config.yaml
crop_scale_min: 1
targets: ["main land cover"]
parallel_block: false
depths: [4, 7, 4]
final_lr_fraction: 0.01
warmup_steps: 640
weight_decay: 0.01
adamw_weight_decay_other_params: 0
Rows from block 7 of a small image classifier, named by matrix and row number. Rows with one number belong to one neuron. Each number is 50 + 10 x the weight over its row's rms, rounded and kept within 0 to 99. All counts start at 0.
After each neuron's rows are labels from the 100 images, of 14848, where the neuron reaches its highest value: "strongest on" is what is common among them. Only what is clearly more common there than usual is listed. The data: Sentinel-2 satellite tiles (TerraMesh).
# fc1: MLP up (model.blocks.7.mlp.fc1.weight, 640x160), inputs 0-159
# fc2: MLP down (model.blocks.7.mlp.fc2.weight, 160x640, transposed), outputs 0-159

fc1.594:60 66 56 57 66 55 68 28 44 46 56 39 58 58 49 50 50 23 40 43 44 49 43 49 61 45 47 41 39 54 49 60 57 49 54 52 64 34 51 47 44 39 55 67 32 68 46 60 54 53 54 55 43 61 48 75 37 43 57 63 43 50 45 44 43 51 50 48 46 56 56 52 44 48 61 33 45 45 47 36 44 47 58 54 53 45 48 49 51 51 38 35 31 39 31 62 55 40 39 44 48 49 47 46 51 70 50 73 70 51 47 53 53 75 35 44 54 60 36 52 29 62 41 45 45 68 53 58 59 54 64 63 33 37 52 44 66 48 62 68 53 57 32 54 41 55 59 52 42 42 58 58 46 43 44 41 61 44 40 35
fc2.594:46 48 67 57 43 49 44 49 62 49 41 70 50 38 50 40 64 60 54 46 46 34 63 52 46 34 55 59 31 44 64 51 29 48 57 53 62 60 47 61 44 49 26 32 44 63 67 36 58 60 53 48 59 55 48 54 45 69 57 49 58 52 57 60 49 65 73 55 35 56 68 56 62 54 50 44 58 28 52 57 63 42 42 51 35 40 58 66 65 44 46 48 70 71 50 39 53 49 57 54 42 57 45 47 51 45 47 52 45 47 53 48 44 56 54 50 33 33 53 52 68 27 39 53 54 55 47 46 55 62 47 53 48 63 42 50 43 42 46 58 54 48 38 58 57 46 28 59 44 53 40 44 35 53 53 37 68 74 47 47
strongest on: trees; main land cover: trees; clouds

fc1.300:56 58 56 45 60 47 39 59 41 55 57 59 43 58 45 54 53 50 44 50 64 56 53 48 56 44 51 60 63 51 52 49 58 57 72 64 33 61 40 55 58 37 59 68 47 41 72 41 62 48 54 73 60 44 11 43 49 44 48 50 52 51 51 52 57 57 53 29 46 60 63 53 40 59 48 63 43 34 40 67 58 42 73 38 45 34 44 55 52 57 35 59 44 64 42 49 46 58 59 29 35 48 53 63 64 53 51 57 55 51 40 33 42 66 42 51 48 53 29 41 57 51 48 49 61 49 37 23 62 37 42 51 48 48 58 47 44 47 53 49 34 47 41 62 60 31 44 49 46 36 39 61 53 43 50 44 52 48 45 49
fc2.300:58 51 48 36 64 64 56 41 43 37 49 43 31 38 52 50 36 47 47 40 38 41 29 64 47 48 45 45 28 42 54 54 50 65 68 54 35 59 62 34 55 43 58 61 49 34 55 53 43 54 51 45 64 42 48 47 60 58 62 59 49 51 54 39 50 59 45 49 42 31 37 63 47 32 44 46 43 53 70 43 52 50 56 48 52 72 62 51 56 51 64 53 44 54 50 43 32 55 50 46 47 62 41 63 41 46 43 61 61 44 31 56 41 44 30 47 47 61 55 63 48 42 58 41 71 69 52 47 69 50 56 63 63 61 34 72 60 56 36 32 52 55 44 49 44 56 39 57 62 41 45 42 47 37 52 32 40 39 49 48
strongest on: snow or ice; main land cover: snow or ice

fc1.277:60 56 63 58 56 41 50 47 43 55 34 40 57 66 38 55 47 39 41 55 39 51 65 65 38 45 47 42 40 47 47 40 47 63 37 41 53 59 37 49 45 51 36 39 39 49 41 43 55 56 47 50 39 60 60 47 63 56 25 60 61 54 43 45 47 64 49 39 52 40 38 54 30 41 46 70 47 39 29 31 64 51 54 38 49 60 51 51 45 49 60 48 49 59 38 71 55 60 60 44 58 49 43 58 53 48 41 47 51 61 58 57 60 49 55 30 61 53 48 64 52 58 58 58 63 41 56 36 40 45 51 57 64 44 35 48 43 71 40 44 36 56 54 42 66 44 36 61 80 66 44 46 69 55 54 33 65 56 35 53
fc2.277:49 39 56 54 39 63 33 58 62 49 56 45 47 47 63 50 52 65 68 33 50 59 45 40 59 52 50 49 51 37 40 62 46 53 42 52 76 55 52 50 49 66 51 29 52 53 45 72 40 36 45 46 51 35 49 44 48 40 56 55 49 55 52 70 42 38 58 41 61 57 46 29 54 37 39 59 40 54 54 58 49 42 52 48 36 46 61 37 71 54 59 62 64 43 50 56 50 51 43 48 54 49 72 43 58 47 57 55 48 51 43 44 55 49 40 69 56 47 60 39 49 46 51 47 48 63 62 58 41 46 65 64 44 62 50 23 64 36 65 40 41 34 52 52 64 56 40 27 58 61 71 49 30 53 35 52 59 37 61 51
strongest on: crops; built area; main land cover: crops

fc1.637:57 47 36 43 45 61 44 46 65 52 56 44 26 45 40 68 54 55 47 60 40 33 57 45 56 61 57 45 51 52 40 67 57 52 56 43 61 37 46 69 55 68 48 39 50 44 40 56 37 56 62 56 64 26 67 42 54 43 57 47 58 47 37 51 42 60 40 40 45 62 46 45 47 59 55 54 73 58 26 43 51 21 41 43 57 41 44 44 50 62 61 46 44 47 45 43 49 56 58 55 57 35 47 63 48 52 43 32 48 47 50 54 45 71 44 62 47 60 50 51 53 43 61 57 60 40 51 60 48 34 50 61 54 47 48 64 48 50 63 60 80 55 61 37 45 30 35 36 42 59 40 46 56 64 52 57 48 45 65 37
fc2.637:40 35 58 57 52 47 54 44 49 60 60 44 76 50 35 40 28 40 64 50 65 68 67 35 36 44 70 59 53 48 54 59 60 48 49 57 19 58 48 51 41 47 44 43 44 58 49 49 48 45 56 38 41 74 58 47 62 65 64 55 45 57 55 55 40 40 38 53 38 55 39 38 47 52 46 42 35 27 64 56 33 69 48 49 52 45 56 64 43 45 38 60 48 40 74 62 66 56 70 49 42 37 45 45 61 30 45 49 52 46 54 37 54 46 52 64 39 60 53 58 48 56 51 53 48 53 41 42 53 52 56 53 40 53 60 64 52 39 55 44 50 45 48 46 54 68 52 61 43 40 51 58 65 45 65 38 46 57 55 53
strongest on: snow or ice; main land cover: snow or ice

fc1.181:53 50 46 33 40 52 48 44 63 53 43 56 46 34 53 59 33 55 57 50 39 38 48 59 33 55 49 48 66 40 47 68 64 51 44 37 43 64 53 73 46 60 36 46 42 63 49 50 46 36 42 39 57 48 62 45 57 47 40 31 57 36 34 63 49 50 26 46 53 48 41 34 61 44 45 64 49 60 58 72 31 63 72 51 68 45 46 38 57 55 58 53 33 39 39 45 41 51 47 56 41 48 58 29 54 69 41 50 58 41 62 46 46 51 64 73 56 51 46 46 46 50 40 52 55 61 57 53 47 62 54 46 52 58 44 58 44 52 34 30 49 54 51 38 64 69 54 53 48 43 55 49 66 56 40 48 42 62 46 64
fc2.181:57 39 50 50 54 59 38 42 58 45 54 52 55 33 39 59 58 48 67 76 52 55 41 40 59 45 62 41 36 45 40 42 64 37 60 59 51 46 44 40 51 32 42 31 58 54 62 62 56 66 56 64 48 33 45 72 46 59 44 46 65 33 52 61 62 46 67 74 39 50 49 54 49 54 60 39 43 55 49 48 55 39 44 38 40 52 52 50 59 48 47 49 58 33 50 51 28 45 33 43 39 62 33 49 48 45 51 74 42 70 38 66 48 55 64 52 45 60 43 56 64 33 59 56 45 42 54 61 53 57 45 53 48 56 48 44 58 51 58 69 43 39 44 48 57 53 41 39 33 52 53 60 35 28 45 62 58 42 52 56
strongest on: crops; built area; main land cover: crops

fc1.13:71 47 65 38 57 47 51 39 49 52 49 76 50 44 52 61 46 55 58 47 30 55 48 48 54 61 60 49 46 78 47 51 36 46 39 59 51 58 52 48 45 43 66 41 46 47 40 43 37 29 48 47 57 45 53 37 53 53 63 44 53 42 64 43 55 39 45 54 48 52 54 49 52 52 44 56 41 40 56 55 50 41 64 63 49 63 51 55 46 36 44 74 50 39 66 58 31 42 56 50 61 57 55 42 59 58 46 55 39 48 51 59 49 58 51 73 57 54 57 73 38 45 56 58 52 28 48 30 33 52 58 67 32 51 46 53 41 32 54 46 28 48 52 46 60 37 52 62 56 49 48 51 33 51 43 57 69 27 28 46
fc2.13:30 49 46 44 49 61 56 63 48 56 59 41 58 49 44 38 48 46 40 44 49 65 54 63 48 50 50 52 54 56 55 51 75 39 60 56 47 53 54 50 41 53 56 62 42 56 72 40 53 53 64 58 46 51 49 60 39 34 58 39 52 53 47 48 48 52 54 60 55 46 28 44 40 45 47 51 51 48 45 53 58 44 39 32 46 40 68 45 55 57 49 42 53 36 37 33 36 64 36 36 41 47 46 61 60 40 46 63 43 53 63 45 51 47 60 47 45 37 60 38 58 55 32 57 51 56 65 75 46 38 49 36 66 51 30 53 53 62 33 52 58 51 57 59 47 66 54 57 56 89 43 36 70 50 51 40 55 68 50 31
strongest on: crops; built area; main land cover: crops

fc1.88:59 60 61 47 49 52 49 41 56 57 52 46 33 50 44 51 61 51 51 59 39 41 26 50 59 31 52 46 55 38 48 32 38 51 48 61 53 57 64 65 52 56 47 53 37 46 49 55 49 31 65 53 45 28 62 51 61 42 42 59 49 52 40 47 52 84 35 60 54 52 36 51 48 60 58 39 73 32 29 57 64 60 37 46 53 53 65 46 41 33 48 43 45 54 63 57 51 65 47 56 49 47 69 46 57 39 24 45 61 44 33 69 55 54 45 61 36 49 45 47 69 51 53 42 45 57 60 46 53 42 68 55 44 45 39 43 46 49 56 49 48 48 42 26 45 58 56 34 51 67 56 45 59 59 38 47 56 57 51 48
fc2.88:50 54 33 66 57 33 53 63 37 56 43 63 62 52 40 57 46 43 43 37 53 54 52 55 57 68 43 58 39 59 55 61 67 38 54 55 46 46 49 46 43 52 37 31 54 50 32 56 41 38 52 35 50 60 48 44 50 57 50 58 66 52 46 64 49 42 44 46 48 38 53 58 60 52 48 49 37 52 57 52 55 45 64 50 47 56 58 54 54 74 51 63 38 46 31 60 55 38 52 56 47 34 47 49 42 32 81 65 35 46 53 55 36 58 52 47 62 56 72 56 43 58 45 64 57 39 52 33 39 64 37 61 58 63 48 51 41 50 52 53 42 67 30 77 50 50 41 41 47 30 64 35 51 59 64 57 41 54 51 50
strongest on: trees; built area

fc1.508:63 51 78 48 58 52 39 45 49 55 64 44 54 66 51 48 62 48 42 64 37 58 61 20 43 64 57 38 34 60 35 55 55 54 35 56 60 52 40 64 52 36 61 56 54 48 64 46 43 43 60 41 37 46 43 69 61 55 46 42 35 44 73 42 36 67 50 35 63 61 49 54 63 59 51 34 44 28 54 46 39 48 51 63 48 51 56 42 58 43 47 59 42 59 59 53 43 33 40 37 65 37 47 47 66 63 37 47 48 52 46 40 66 56 33 53 51 56 41 52 49 62 57 57 38 38 46 55 30 57 41 46 45 46 50 50 58 60 53 45 56 47 33 56 67 53 47 58 46 35 35 52 47 57 54 60 60 44 57 61
fc2.508:44 48 44 38 56 46 49 47 44 57 52 44 48 49 38 46 32 33 64 54 37 52 43 59 55 45 50 49 43 72 50 44 39 48 51 31 49 40 37 45 50 57 49 39 30 68 78 54 52 48 51 60 49 70 33 30 47 38 52 55 61 47 50 55 58 19 55 55 30 44 62 49 55 30 38 44 52 58 47 55 55 55 27 46 43 58 32 50 67 56 42 40 52 34 52 56 49 57 52 34 42 47 64 77 51 38 53 55 76 47 58 56 56 60 54 61 41 54 44 58 52 48 51 54 62 64 48 56 54 59 64 34 64 43 59 48 62 54 61 50 46 53 55 43 37 50 56 38 54 57 55 54 62 56 49 35 54 60 42 44
strongest on: water; flooded vegetation

fc1.496:67 53 57 43 51 70 69 40 54 42 61 36 48 36 46 39 49 49 51 35 41 53 55 54 68 60 56 60 42 40 60 46 54 53 41 55 26 57 61 44 46 57 39 67 48 47 77 43 45 55 56 41 59 44 50 42 49 71 57 43 59 51 53 42 68 32 37 60 48 65 75 43 35 57 48 49 46 45 48 54 36 46 45 42 32 49 58 56 39 56 49 30 46 32 53 41 42 47 38 54 43 43 65 49 52 58 49 48 64 45 41 63 51 41 66 50 42 34 41 42 60 65 70 25 45 50 63 48 53 48 53 53 55 58 57 62 50 62 38 53 44 59 68 59 57 42 54 66 40 56 33 44 51 57 47 42 45 48 42 54
fc2.496:32 51 54 41 43 45 60 66 46 48 57 55 59 49 50 53 55 51 62 76 53 45 37 54 51 44 54 41 52 45 38 68 64 54 62 56 73 51 47 48 38 44 76 58 60 52 35 42 45 51 44 65 50 61 38 57 56 27 51 56 34 50 45 52 29 65 60 46 41 42 41 46 56 36 57 62 55 43 53 58 64 64 50 44 62 41 53 60 45 45 55 65 50 55 39 65 64 57 36 39 49 42 40 61 51 49 47 48 41 41 53 32 53 38 45 59 57 68 49 48 41 34 41 60 54 36 48 48 55 81 55 52 35 43 42 51 57 38 54 40 54 47 39 47 44 58 64 29 43 35 52 60 49 28 61 55 46 36 42 46
strongest on: snow or ice

fc1.482:60 42 62 49 53 58 47 37 47 46 52 36 51 55 67 50 65 57 36 55 58 60 53 31 49 34 34 46 43 56 60 38 59 52 57 55 53 46 51 28 59 34 60 68 51 38 47 33 61 35 52 46 65 44 46 49 41 67 49 46 48 54 47 67 56 69 51 39 41 69 55 63 66 37 55 41 44 42 49 51 54 39 44 52 49 47 45 49 34 63 53 54 42 59 40 60 47 47 47 42 43 37 28 73 55 40 50 60 57 61 45 51 68 46 46 55 55 58 45 25 63 41 76 52 58 59 55 56 48 52 52 43 51 58 44 49 60 44 53 52 52 58 63 41 38 50 51 61 42 45 48 53 26 59 52 57 28 37 58 28
fc2.482:60 60 40 70 61 66 41 40 74 38 59 46 29 51 35 51 56 41 52 37 46 57 48 44 38 61 52 34 41 48 52 58 48 54 66 41 40 33 52 61 38 33 67 49 51 53 50 67 47 38 56 45 49 38 69 57 44 49 35 65 52 53 58 48 49 39 61 40 49 41 55 56 39 55 56 61 73 52 48 45 49 41 39 62 45 46 57 60 48 47 55 47 46 65 42 31 49 55 42 45 55 79 42 58 38 41 55 49 55 53 38 68 41 57 33 51 48 53 49 42 55 63 59 46 48 41 46 40 51 40 46 46 44 74 37 48 52 41 56 39 58 61 53 37 58 51 66 38 61 51 59 59 38 50 34 34 59 57 52 67
strongest on: snow or ice; main land cover: snow or ice

fc1.92:43 67 52 43 54 55 60 54 53 47 60 51 34 55 52 35 64 52 51 45 57 59 41 55 49 53 34 37 62 27 38 53 44 60 59 58 38 61 54 76 63 47 36 43 52 64 43 62 49 53 46 44 35 41 43 42 30 48 45 51 54 41 60 62 71 64 45 47 50 43 39 54 39 38 44 58 58 51 69 39 60 46 34 56 41 54 49 38 42 61 56 58 39 55 52 66 39 61 41 51 62 55 62 41 48 40 31 53 66 46 45 45 58 47 32 51 62 39 50 53 47 42 47 66 67 56 61 43 51 49 44 49 48 57 51 60 35 49 60 35 40 31 52 70 75 39 59 47 57 41 41 42 57 67 46 33 65 41 50 54
fc2.92:67 28 53 54 38 47 42 47 22 50 36 67 44 53 68 52 56 50 51 33 53 53 46 51 43 73 51 33 34 50 43 39 41 46 36 47 55 34 56 53 54 65 48 56 49 55 48 37 37 57 50 50 60 45 44 39 43 58 43 28 58 55 38 44 38 47 44 57 57 40 70 40 45 41 40 65 42 49 54 34 54 57 41 41 55 41 61 63 43 50 50 32 45 49 57 52 46 41 54 52 49 47 36 46 48 56 64 52 56 64 63 50 55 61 26 35 49 45 74 61 63 48 47 41 46 64 55 63 33 45 44 62 52 42 43 44 54 56 49 42 54 56 56 29 37 59 36 43 54 56 65 61 68 54 47 43 39 58 61 36
strongest on: snow or ice; main land cover: snow or ice

fc1.112:32 49 39 58 65 48 48 58 55 66 51 45 48 49 64 64 52 47 57 58 39 54 48 26 37 51 59 49 57 62 42 59 47 67 38 45 70 52 42 53 55 46 57 22 48 45 35 55 42 44 41 65 60 66 55 55 60 52 56 66 43 70 54 44 34 58 51 40 54 35 52 59 57 46 57 56 58 53 46 66 50 62 34 36 56 47 40 44 49 38 56 58 52 66 32 64 40 47 59 42 34 54 37 59 36 43 46 57 46 37 46 46 40 32 62 54 50 48 49 54 73 52 33 66 55 55 64 57 50 53 35 44 62 59 44 63 57 25 41 42 44 34 48 47 44 44 45 48 59 50 63 47 45 46 60 28 50 43 51 58
fc2.112:61 68 58 52 52 40 56 45 59 61 63 61 51 46 55 56 47 56 69 35 50 43 59 52 41 62 62 52 46 57 62 54 57 37 48 57 39 56 54 54 49 59 47 46 67 43 61 45 55 57 50 42 47 38 56 53 46 39 35 55 41 22 34 58 50 45 45 63 58 42 40 42 34 43 54 33 55 51 46 46 62 26 42 52 53 59 53 44 39 50 68 35 45 44 55 39 65 47 49 68 36 35 62 56 59 55 48 40 43 52 47 68 54 47 41 44 49 41 40 56 51 64 72 27 42 46 53 37 38 47 42 62 53 64 44 18 53 51 65 53 35 57 47 56 47 53 54 27 50 57 35 50 49 38 51 66 49 48 32 55
strongest on: trees; main land cover: trees; clouds

fc1.458:35 58 56 52 51 50 37 37 37 35 52 52 53 50 41 74 53 45 60 39 41 35 64 52 60 57 45 53 43 51 50 51 56 58 59 45 54 44 52 42 53 63 27 50 44 33 36 57 42 48 35 55 44 47 67 48 70 58 42 63 51 63 73 48 43 44 42 63 48 52 60 54 53 45 53 67 66 50 53 56 44 56 53 35 25 61 43 64 52 51 39 47 42 60 39 48 61 66 49 47 50 62 53 48 48 59 60 26 35 59 37 31 50 51 44 42 39 55 57 55 38 52 51 57 51 64 52 37 49 43 41 38 56 53 55 48 38 58 23 67 42 52 51 51 45 29 40 54 54 51 55 69 59 70 42 61 31 48 56 62
fc2.458:35 50 51 53 68 48 51 40 53 48 55 39 39 40 46 30 64 54 33 58 52 58 70 56 51 51 55 52 62 59 59 37 27 35 61 46 51 50 35 55 44 47 39 57 56 51 57 51 51 40 60 41 60 61 65 53 41 42 46 39 47 41 31 73 51 55 48 51 64 56 51 57 53 63 76 46 41 56 42 52 57 34 35 70 51 45 60 40 65 40 46 57 65 45 51 55 62 43 28 39 18 57 42 62 47 35 48 55 55 52 61 47 57 46 44 59 48 44 55 51 64 51 56 39 60 40 35 62 66 44 52 46 40 42 41 54 49 65 48 43 64 48 47 47 47 51 49 60 46 74 55 51 44 41 55 39 60 65 42 31
strongest on: water; main land cover: water; flooded vegetation

fc1.64:56 54 44 46 45 44 50 49 58 64 51 44 35 45 34 64 63 65 44 42 40 54 55 34 44 47 63 43 52 45 48 56 35 58 49 38 44 37 43 53 48 55 56 52 63 44 58 52 40 23 31 49 49 46 69 69 54 61 27 51 40 57 59 44 39 36 39 52 74 55 45 48 54 46 45 45 77 51 54 54 57 52 54 43 48 48 37 62 59 52 58 53 48 49 35 46 57 56 57 44 59 45 49 57 36 63 52 57 58 83 31 28 45 48 57 74 51 46 53 55 56 44 54 42 69 53 59 58 39 45 45 55 64 51 42 38 49 46 62 55 52 43 54 41 59 37 73 42 47 42 50 28 49 58 45 63 52 34 51 51
fc2.64:60 40 55 53 59 62 59 63 57 65 46 55 46 46 31 31 52 53 40 41 54 28 38 41 43 72 46 49 43 38 30 46 66 43 40 41 63 39 25 49 48 58 48 52 49 55 57 66 49 62 50 52 59 30 42 49 61 55 51 58 51 62 42 51 34 45 57 47 53 48 51 51 30 58 49 59 32 60 45 52 42 55 45 47 54 49 53 60 55 66 48 38 42 69 61 44 50 51 45 54 40 48 56 76 44 45 37 50 57 44 54 56 63 40 55 49 68 60 39 39 58 41 43 38 32 61 36 51 54 52 58 68 47 50 63 69 50 47 57 34 47 66 52 62 51 28 42 57 34 33 51 61 54 64 54 36 46 54 52 56
strongest on: crops; built area; main land cover: crops

fc1.148:53 62 51 57 63 49 52 34 53 42 62 39 64 52 40 57 53 62 61 67 60 47 66 43 66 49 54 39 49 51 56 58 59 47 32 55 54 55 63 48 49 53 31 49 51 45 62 64 45 40 46 41 44 56 53 46 49 53 51 53 70 27 38 49 47 56 39 48 74 46 54 40 64 64 38 44 29 64 29 35 36 60 38 57 48 54 54 56 41 53 43 66 57 36 42 50 34 56 58 42 52 57 44 67 40 40 40 44 55 50 48 67 31 53 49 47 33 59 40 58 56 51 32 48 45 41 60 53 55 50 44 52 58 46 60 62 53 24 52 56 59 62 63 51 57 43 42 44 40 33 54 44 40 62 60 54 60 25 66 55
fc2.148:30 49 54 51 30 33 54 55 56 38 40 49 45 40 47 39 43 64 66 40 44 49 49 52 49 55 60 50 63 54 57 45 21 63 70 52 63 45 42 50 50 38 49 65 35 59 38 47 53 46 60 42 42 60 59 69 65 33 57 53 33 43 56 55 61 44 51 54 47 37 40 33 46 57 39 47 56 50 57 53 74 53 67 44 49 44 45 51 58 45 64 54 59 44 48 47 55 50 39 27 55 64 40 47 64 44 64 59 46 69 58 51 59 58 52 51 42 51 56 62 38 45 63 47 36 41 54 45 53 39 57 53 54 56 27 67 50 49 46 40 34 48 57 52 30 65 55 47 65 53 37 56 42 39 51 50 43 74 41 44
strongest on: snow or ice; main land cover: snow or ice

fc1.355:66 64 55 52 65 50 51 55 49 51 52 27 52 47 28 71 56 44 61 58 47 57 48 57 65 54 49 50 62 42 45 48 61 40 47 28 62 56 36 59 55 54 46 70 53 46 48 51 36 32 41 55 44 40 59 56 59 48 76 56 54 47 49 42 41 34 44 70 61 47 51 46 74 36 48 44 31 42 57 54 59 49 49 62 66 48 43 31 49 29 66 54 63 61 48 35 47 55 37 57 46 51 49 43 70 55 35 53 55 53 34 45 48 68 55 42 57 53 38 36 53 46 49 43 57 45 45 50 46 49 50 34 32 51 53 69 58 42 51 35 53 57 45 46 46 37 44 34 54 69 54 51 46 71 51 43 40 48 50 43
fc2.355:41 58 41 53 58 55 63 55 41 44 56 51 53 53 38 37 62 58 58 40 43 44 44 69 46 65 58 33 61 35 56 35 53 30 59 27 37 59 61 57 48 60 37 47 48 50 41 52 45 57 45 49 44 49 47 57 49 61 48 61 55 64 41 51 52 40 48 32 61 33 58 59 43 45 59 48 55 46 57 44 34 48 39 55 31 54 52 65 67 62 51 56 51 44 71 61 40 39 55 57 61 32 30 41 51 57 62 64 43 48 44 44 54 34 59 49 58 57 58 63 60 55 31 41 48 50 52 57 61 30 53 53 53 61 64 41 35 63 55 59 43 47 48 64 40 54 66 47 53 30 46 45 39 50 33 46 62 37 43 75
strongest on: crops; built area; main land cover: crops

fc1.476:34 51 61 49 39 40 66 55 68 57 44 55 46 36 53 52 63 50 60 38 57 58 51 58 58 61 64 63 69 38 50 42 54 52 61 57 47 53 53 73 45 64 53 38 64 53 58 45 61 41 50 40 43 58 73 42 58 40 53 37 61 53 38 72 44 57 34 63 35 27 53 64 45 57 71 44 39 42 38 47 43 51 41 47 33 55 32 59 29 60 52 43 36 51 56 53 63 50 43 40 63 40 45 36 57 51 60 46 40 54 41 51 59 52 64 50 48 45 48 51 49 44 64 57 56 58 45 51 40 48 57 59 59 52 63 52 53 58 64 52 49 59 51 57 52 33 41 33 37 40 52 48 33 42 35 36 45 34 36 35
fc2.476:60 51 72 29 52 70 54 39 46 62 52 35 60 31 74 49 45 41 48 65 47 73 52 62 43 65 56 41 39 59 40 46 40 59 58 39 60 37 47 61 41 45 35 61 37 58 68 51 50 53 43 81 39 63 36 51 61 56 69 55 43 51 39 26 38 57 48 42 59 59 46 57 56 40 62 51 60 62 41 49 45 56 56 54 38 60 41 43 44 35 40 57 50 30 44 37 58 55 55 56 48 54 41 54 39 56 47 44 60 56 41 55 41 57 60 38 64 57 37 46 56 57 26 51 45 37 40 44 50 52 38 48 32 47 51 34 44 50 47 54 46 39 52 45 59 62 52 47 44 45 39 62 52 43 51 53 44 56 51 48
strongest on: crops; built area; main land cover: crops

fc1.104:46 49 64 47 50 38 66 46 47 44 45 53 63 48 75 54 36 46 52 33 53 49 35 40 50 50 44 40 46 59 70 59 51 67 33 54 37 45 65 61 42 46 54 32 57 61 49 51 48 43 57 52 47 47 59 47 63 44 52 52 52 50 70 41 53 60 59 43 55 60 53 25 70 59 65 46 42 69 61 54 40 43 50 64 43 46 38 46 48 40 58 42 29 66 47 46 63 50 35 56 47 56 49 53 44 57 48 51 47 34 35 49 52 57 39 40 58 63 31 58 45 67 60 44 54 48 66 48 56 37 51 57 69 32 35 60 31 59 57 45 29 44 50 60 40 65 45 64 43 43 71 48 51 51 51 48 40 51 39 52
fc2.104:55 54 53 55 37 49 43 44 54 76 50 56 50 44 44 48 43 47 39 71 52 38 53 55 45 76 62 87 52 52 32 53 36 48 72 47 55 55 57 47 50 56 64 58 43 52 47 46 44 36 61 56 51 36 61 41 56 50 42 59 61 62 46 57 53 46 49 44 48 39 46 57 38 43 52 53 37 42 45 49 46 47 61 49 69 58 34 47 54 54 55 57 27 35 60 68 54 45 47 59 51 42 62 43 55 68 51 60 49 58 38 32 51 49 38 18 39 41 29 53 62 50 38 69 58 61 50 67 39 48 65 47 45 42 46 58 40 65 52 62 47 53 52 47 36 45 50 37 59 52 39 47 53 39 38 57 53 47 51 56
strongest on: main land cover: bare ground

fc1.588:47 59 64 40 47 26 61 56 54 47 42 49 52 69 41 52 45 61 49 41 50 61 34 37 38 45 43 63 52 53 44 35 42 55 53 25 44 45 34 43 48 46 47 56 54 58 51 52 54 49 38 35 36 41 48 46 61 60 44 42 69 49 62 57 49 65 58 37 45 56 35 44 45 56 53 72 35 52 55 51 61 61 46 69 53 55 50 49 41 44 41 39 54 58 64 47 68 50 40 50 31 28 64 56 48 53 52 73 60 37 37 78 46 51 56 54 65 36 41 57 55 59 47 72 48 38 54 51 43 67 45 52 54 48 56 46 68 57 51 62 43 55 37 55 57 62 50 50 54 46 51 53 56 42 54 54 39 33 31 36
fc2.588:53 55 45 42 57 45 55 24 52 68 58 38 52 53 55 66 43 66 48 52 37 43 47 60 52 56 46 62 49 49 53 49 44 36 52 38 61 61 57 50 57 49 49 50 36 34 45 50 31 48 63 54 48 44 44 59 60 49 53 41 45 28 41 56 41 65 42 61 46 65 54 30 50 54 62 26 64 36 55 45 50 68 51 38 46 45 41 39 51 76 56 51 35 57 63 46 37 53 52 49 61 51 43 63 67 47 71 50 62 30 64 54 44 46 27 53 48 62 63 74 50 43 40 40 53 54 54 45 40 53 40 51 34 53 58 56 61 52 55 35 44 31 46 42 52 60 45 57 46 56 49 45 66 55 48 59 46 42 61 69
strongest on: snow or ice; main land cover: snow or ice

fc1.342:56 56 43 45 55 46 50 47 38 55 54 57 42 59 45 76 64 41 43 46 48 61 42 55 69 55 42 48 47 50 63 60 58 39 52 23 53 39 46 48 37 59 57 60 46 63 57 70 43 36 49 55 59 36 55 52 33 32 66 67 47 45 62 35 33 52 27 50 52 59 50 54 61 48 46 44 46 48 52 55 34 59 38 65 53 46 32 52 47 46 55 60 58 42 54 48 47 45 47 51 48 36 62 52 58 49 54 47 51 50 44 42 54 49 48 48 36 38 39 80 70 52 45 40 56 50 58 48 34 31 64 48 36 55 42 42 55 58 61 33 64 45 55 59 58 27 56 64 66 58 61 30 52 55 34 45 45 48 55 52
fc2.342:48 51 31 39 39 48 59 63 57 58 59 37 54 48 51 32 51 65 45 43 35 57 56 54 44 57 67 41 58 59 60 54 53 48 51 26 49 43 68 49 59 42 45 30 49 43 45 61 40 59 42 63 37 38 45 48 70 61 73 36 50 42 32 36 55 44 56 47 45 50 45 55 41 46 42 64 45 54 51 35 34 71 40 58 39 52 50 70 64 72 53 64 50 37 53 27 33 43 49 58 53 34 42 44 36 46 60 54 43 50 47 41 70 57 50 57 57 63 53 48 50 54 35 36 51 56 52 37 47 47 45 54 57 57 45 60 47 54 56 51 51 73 38 53 49 55 49 37 52 51 36 53 47 59 69 61 57 63 44 56
strongest on: crops; trees; built area; main land cover: crops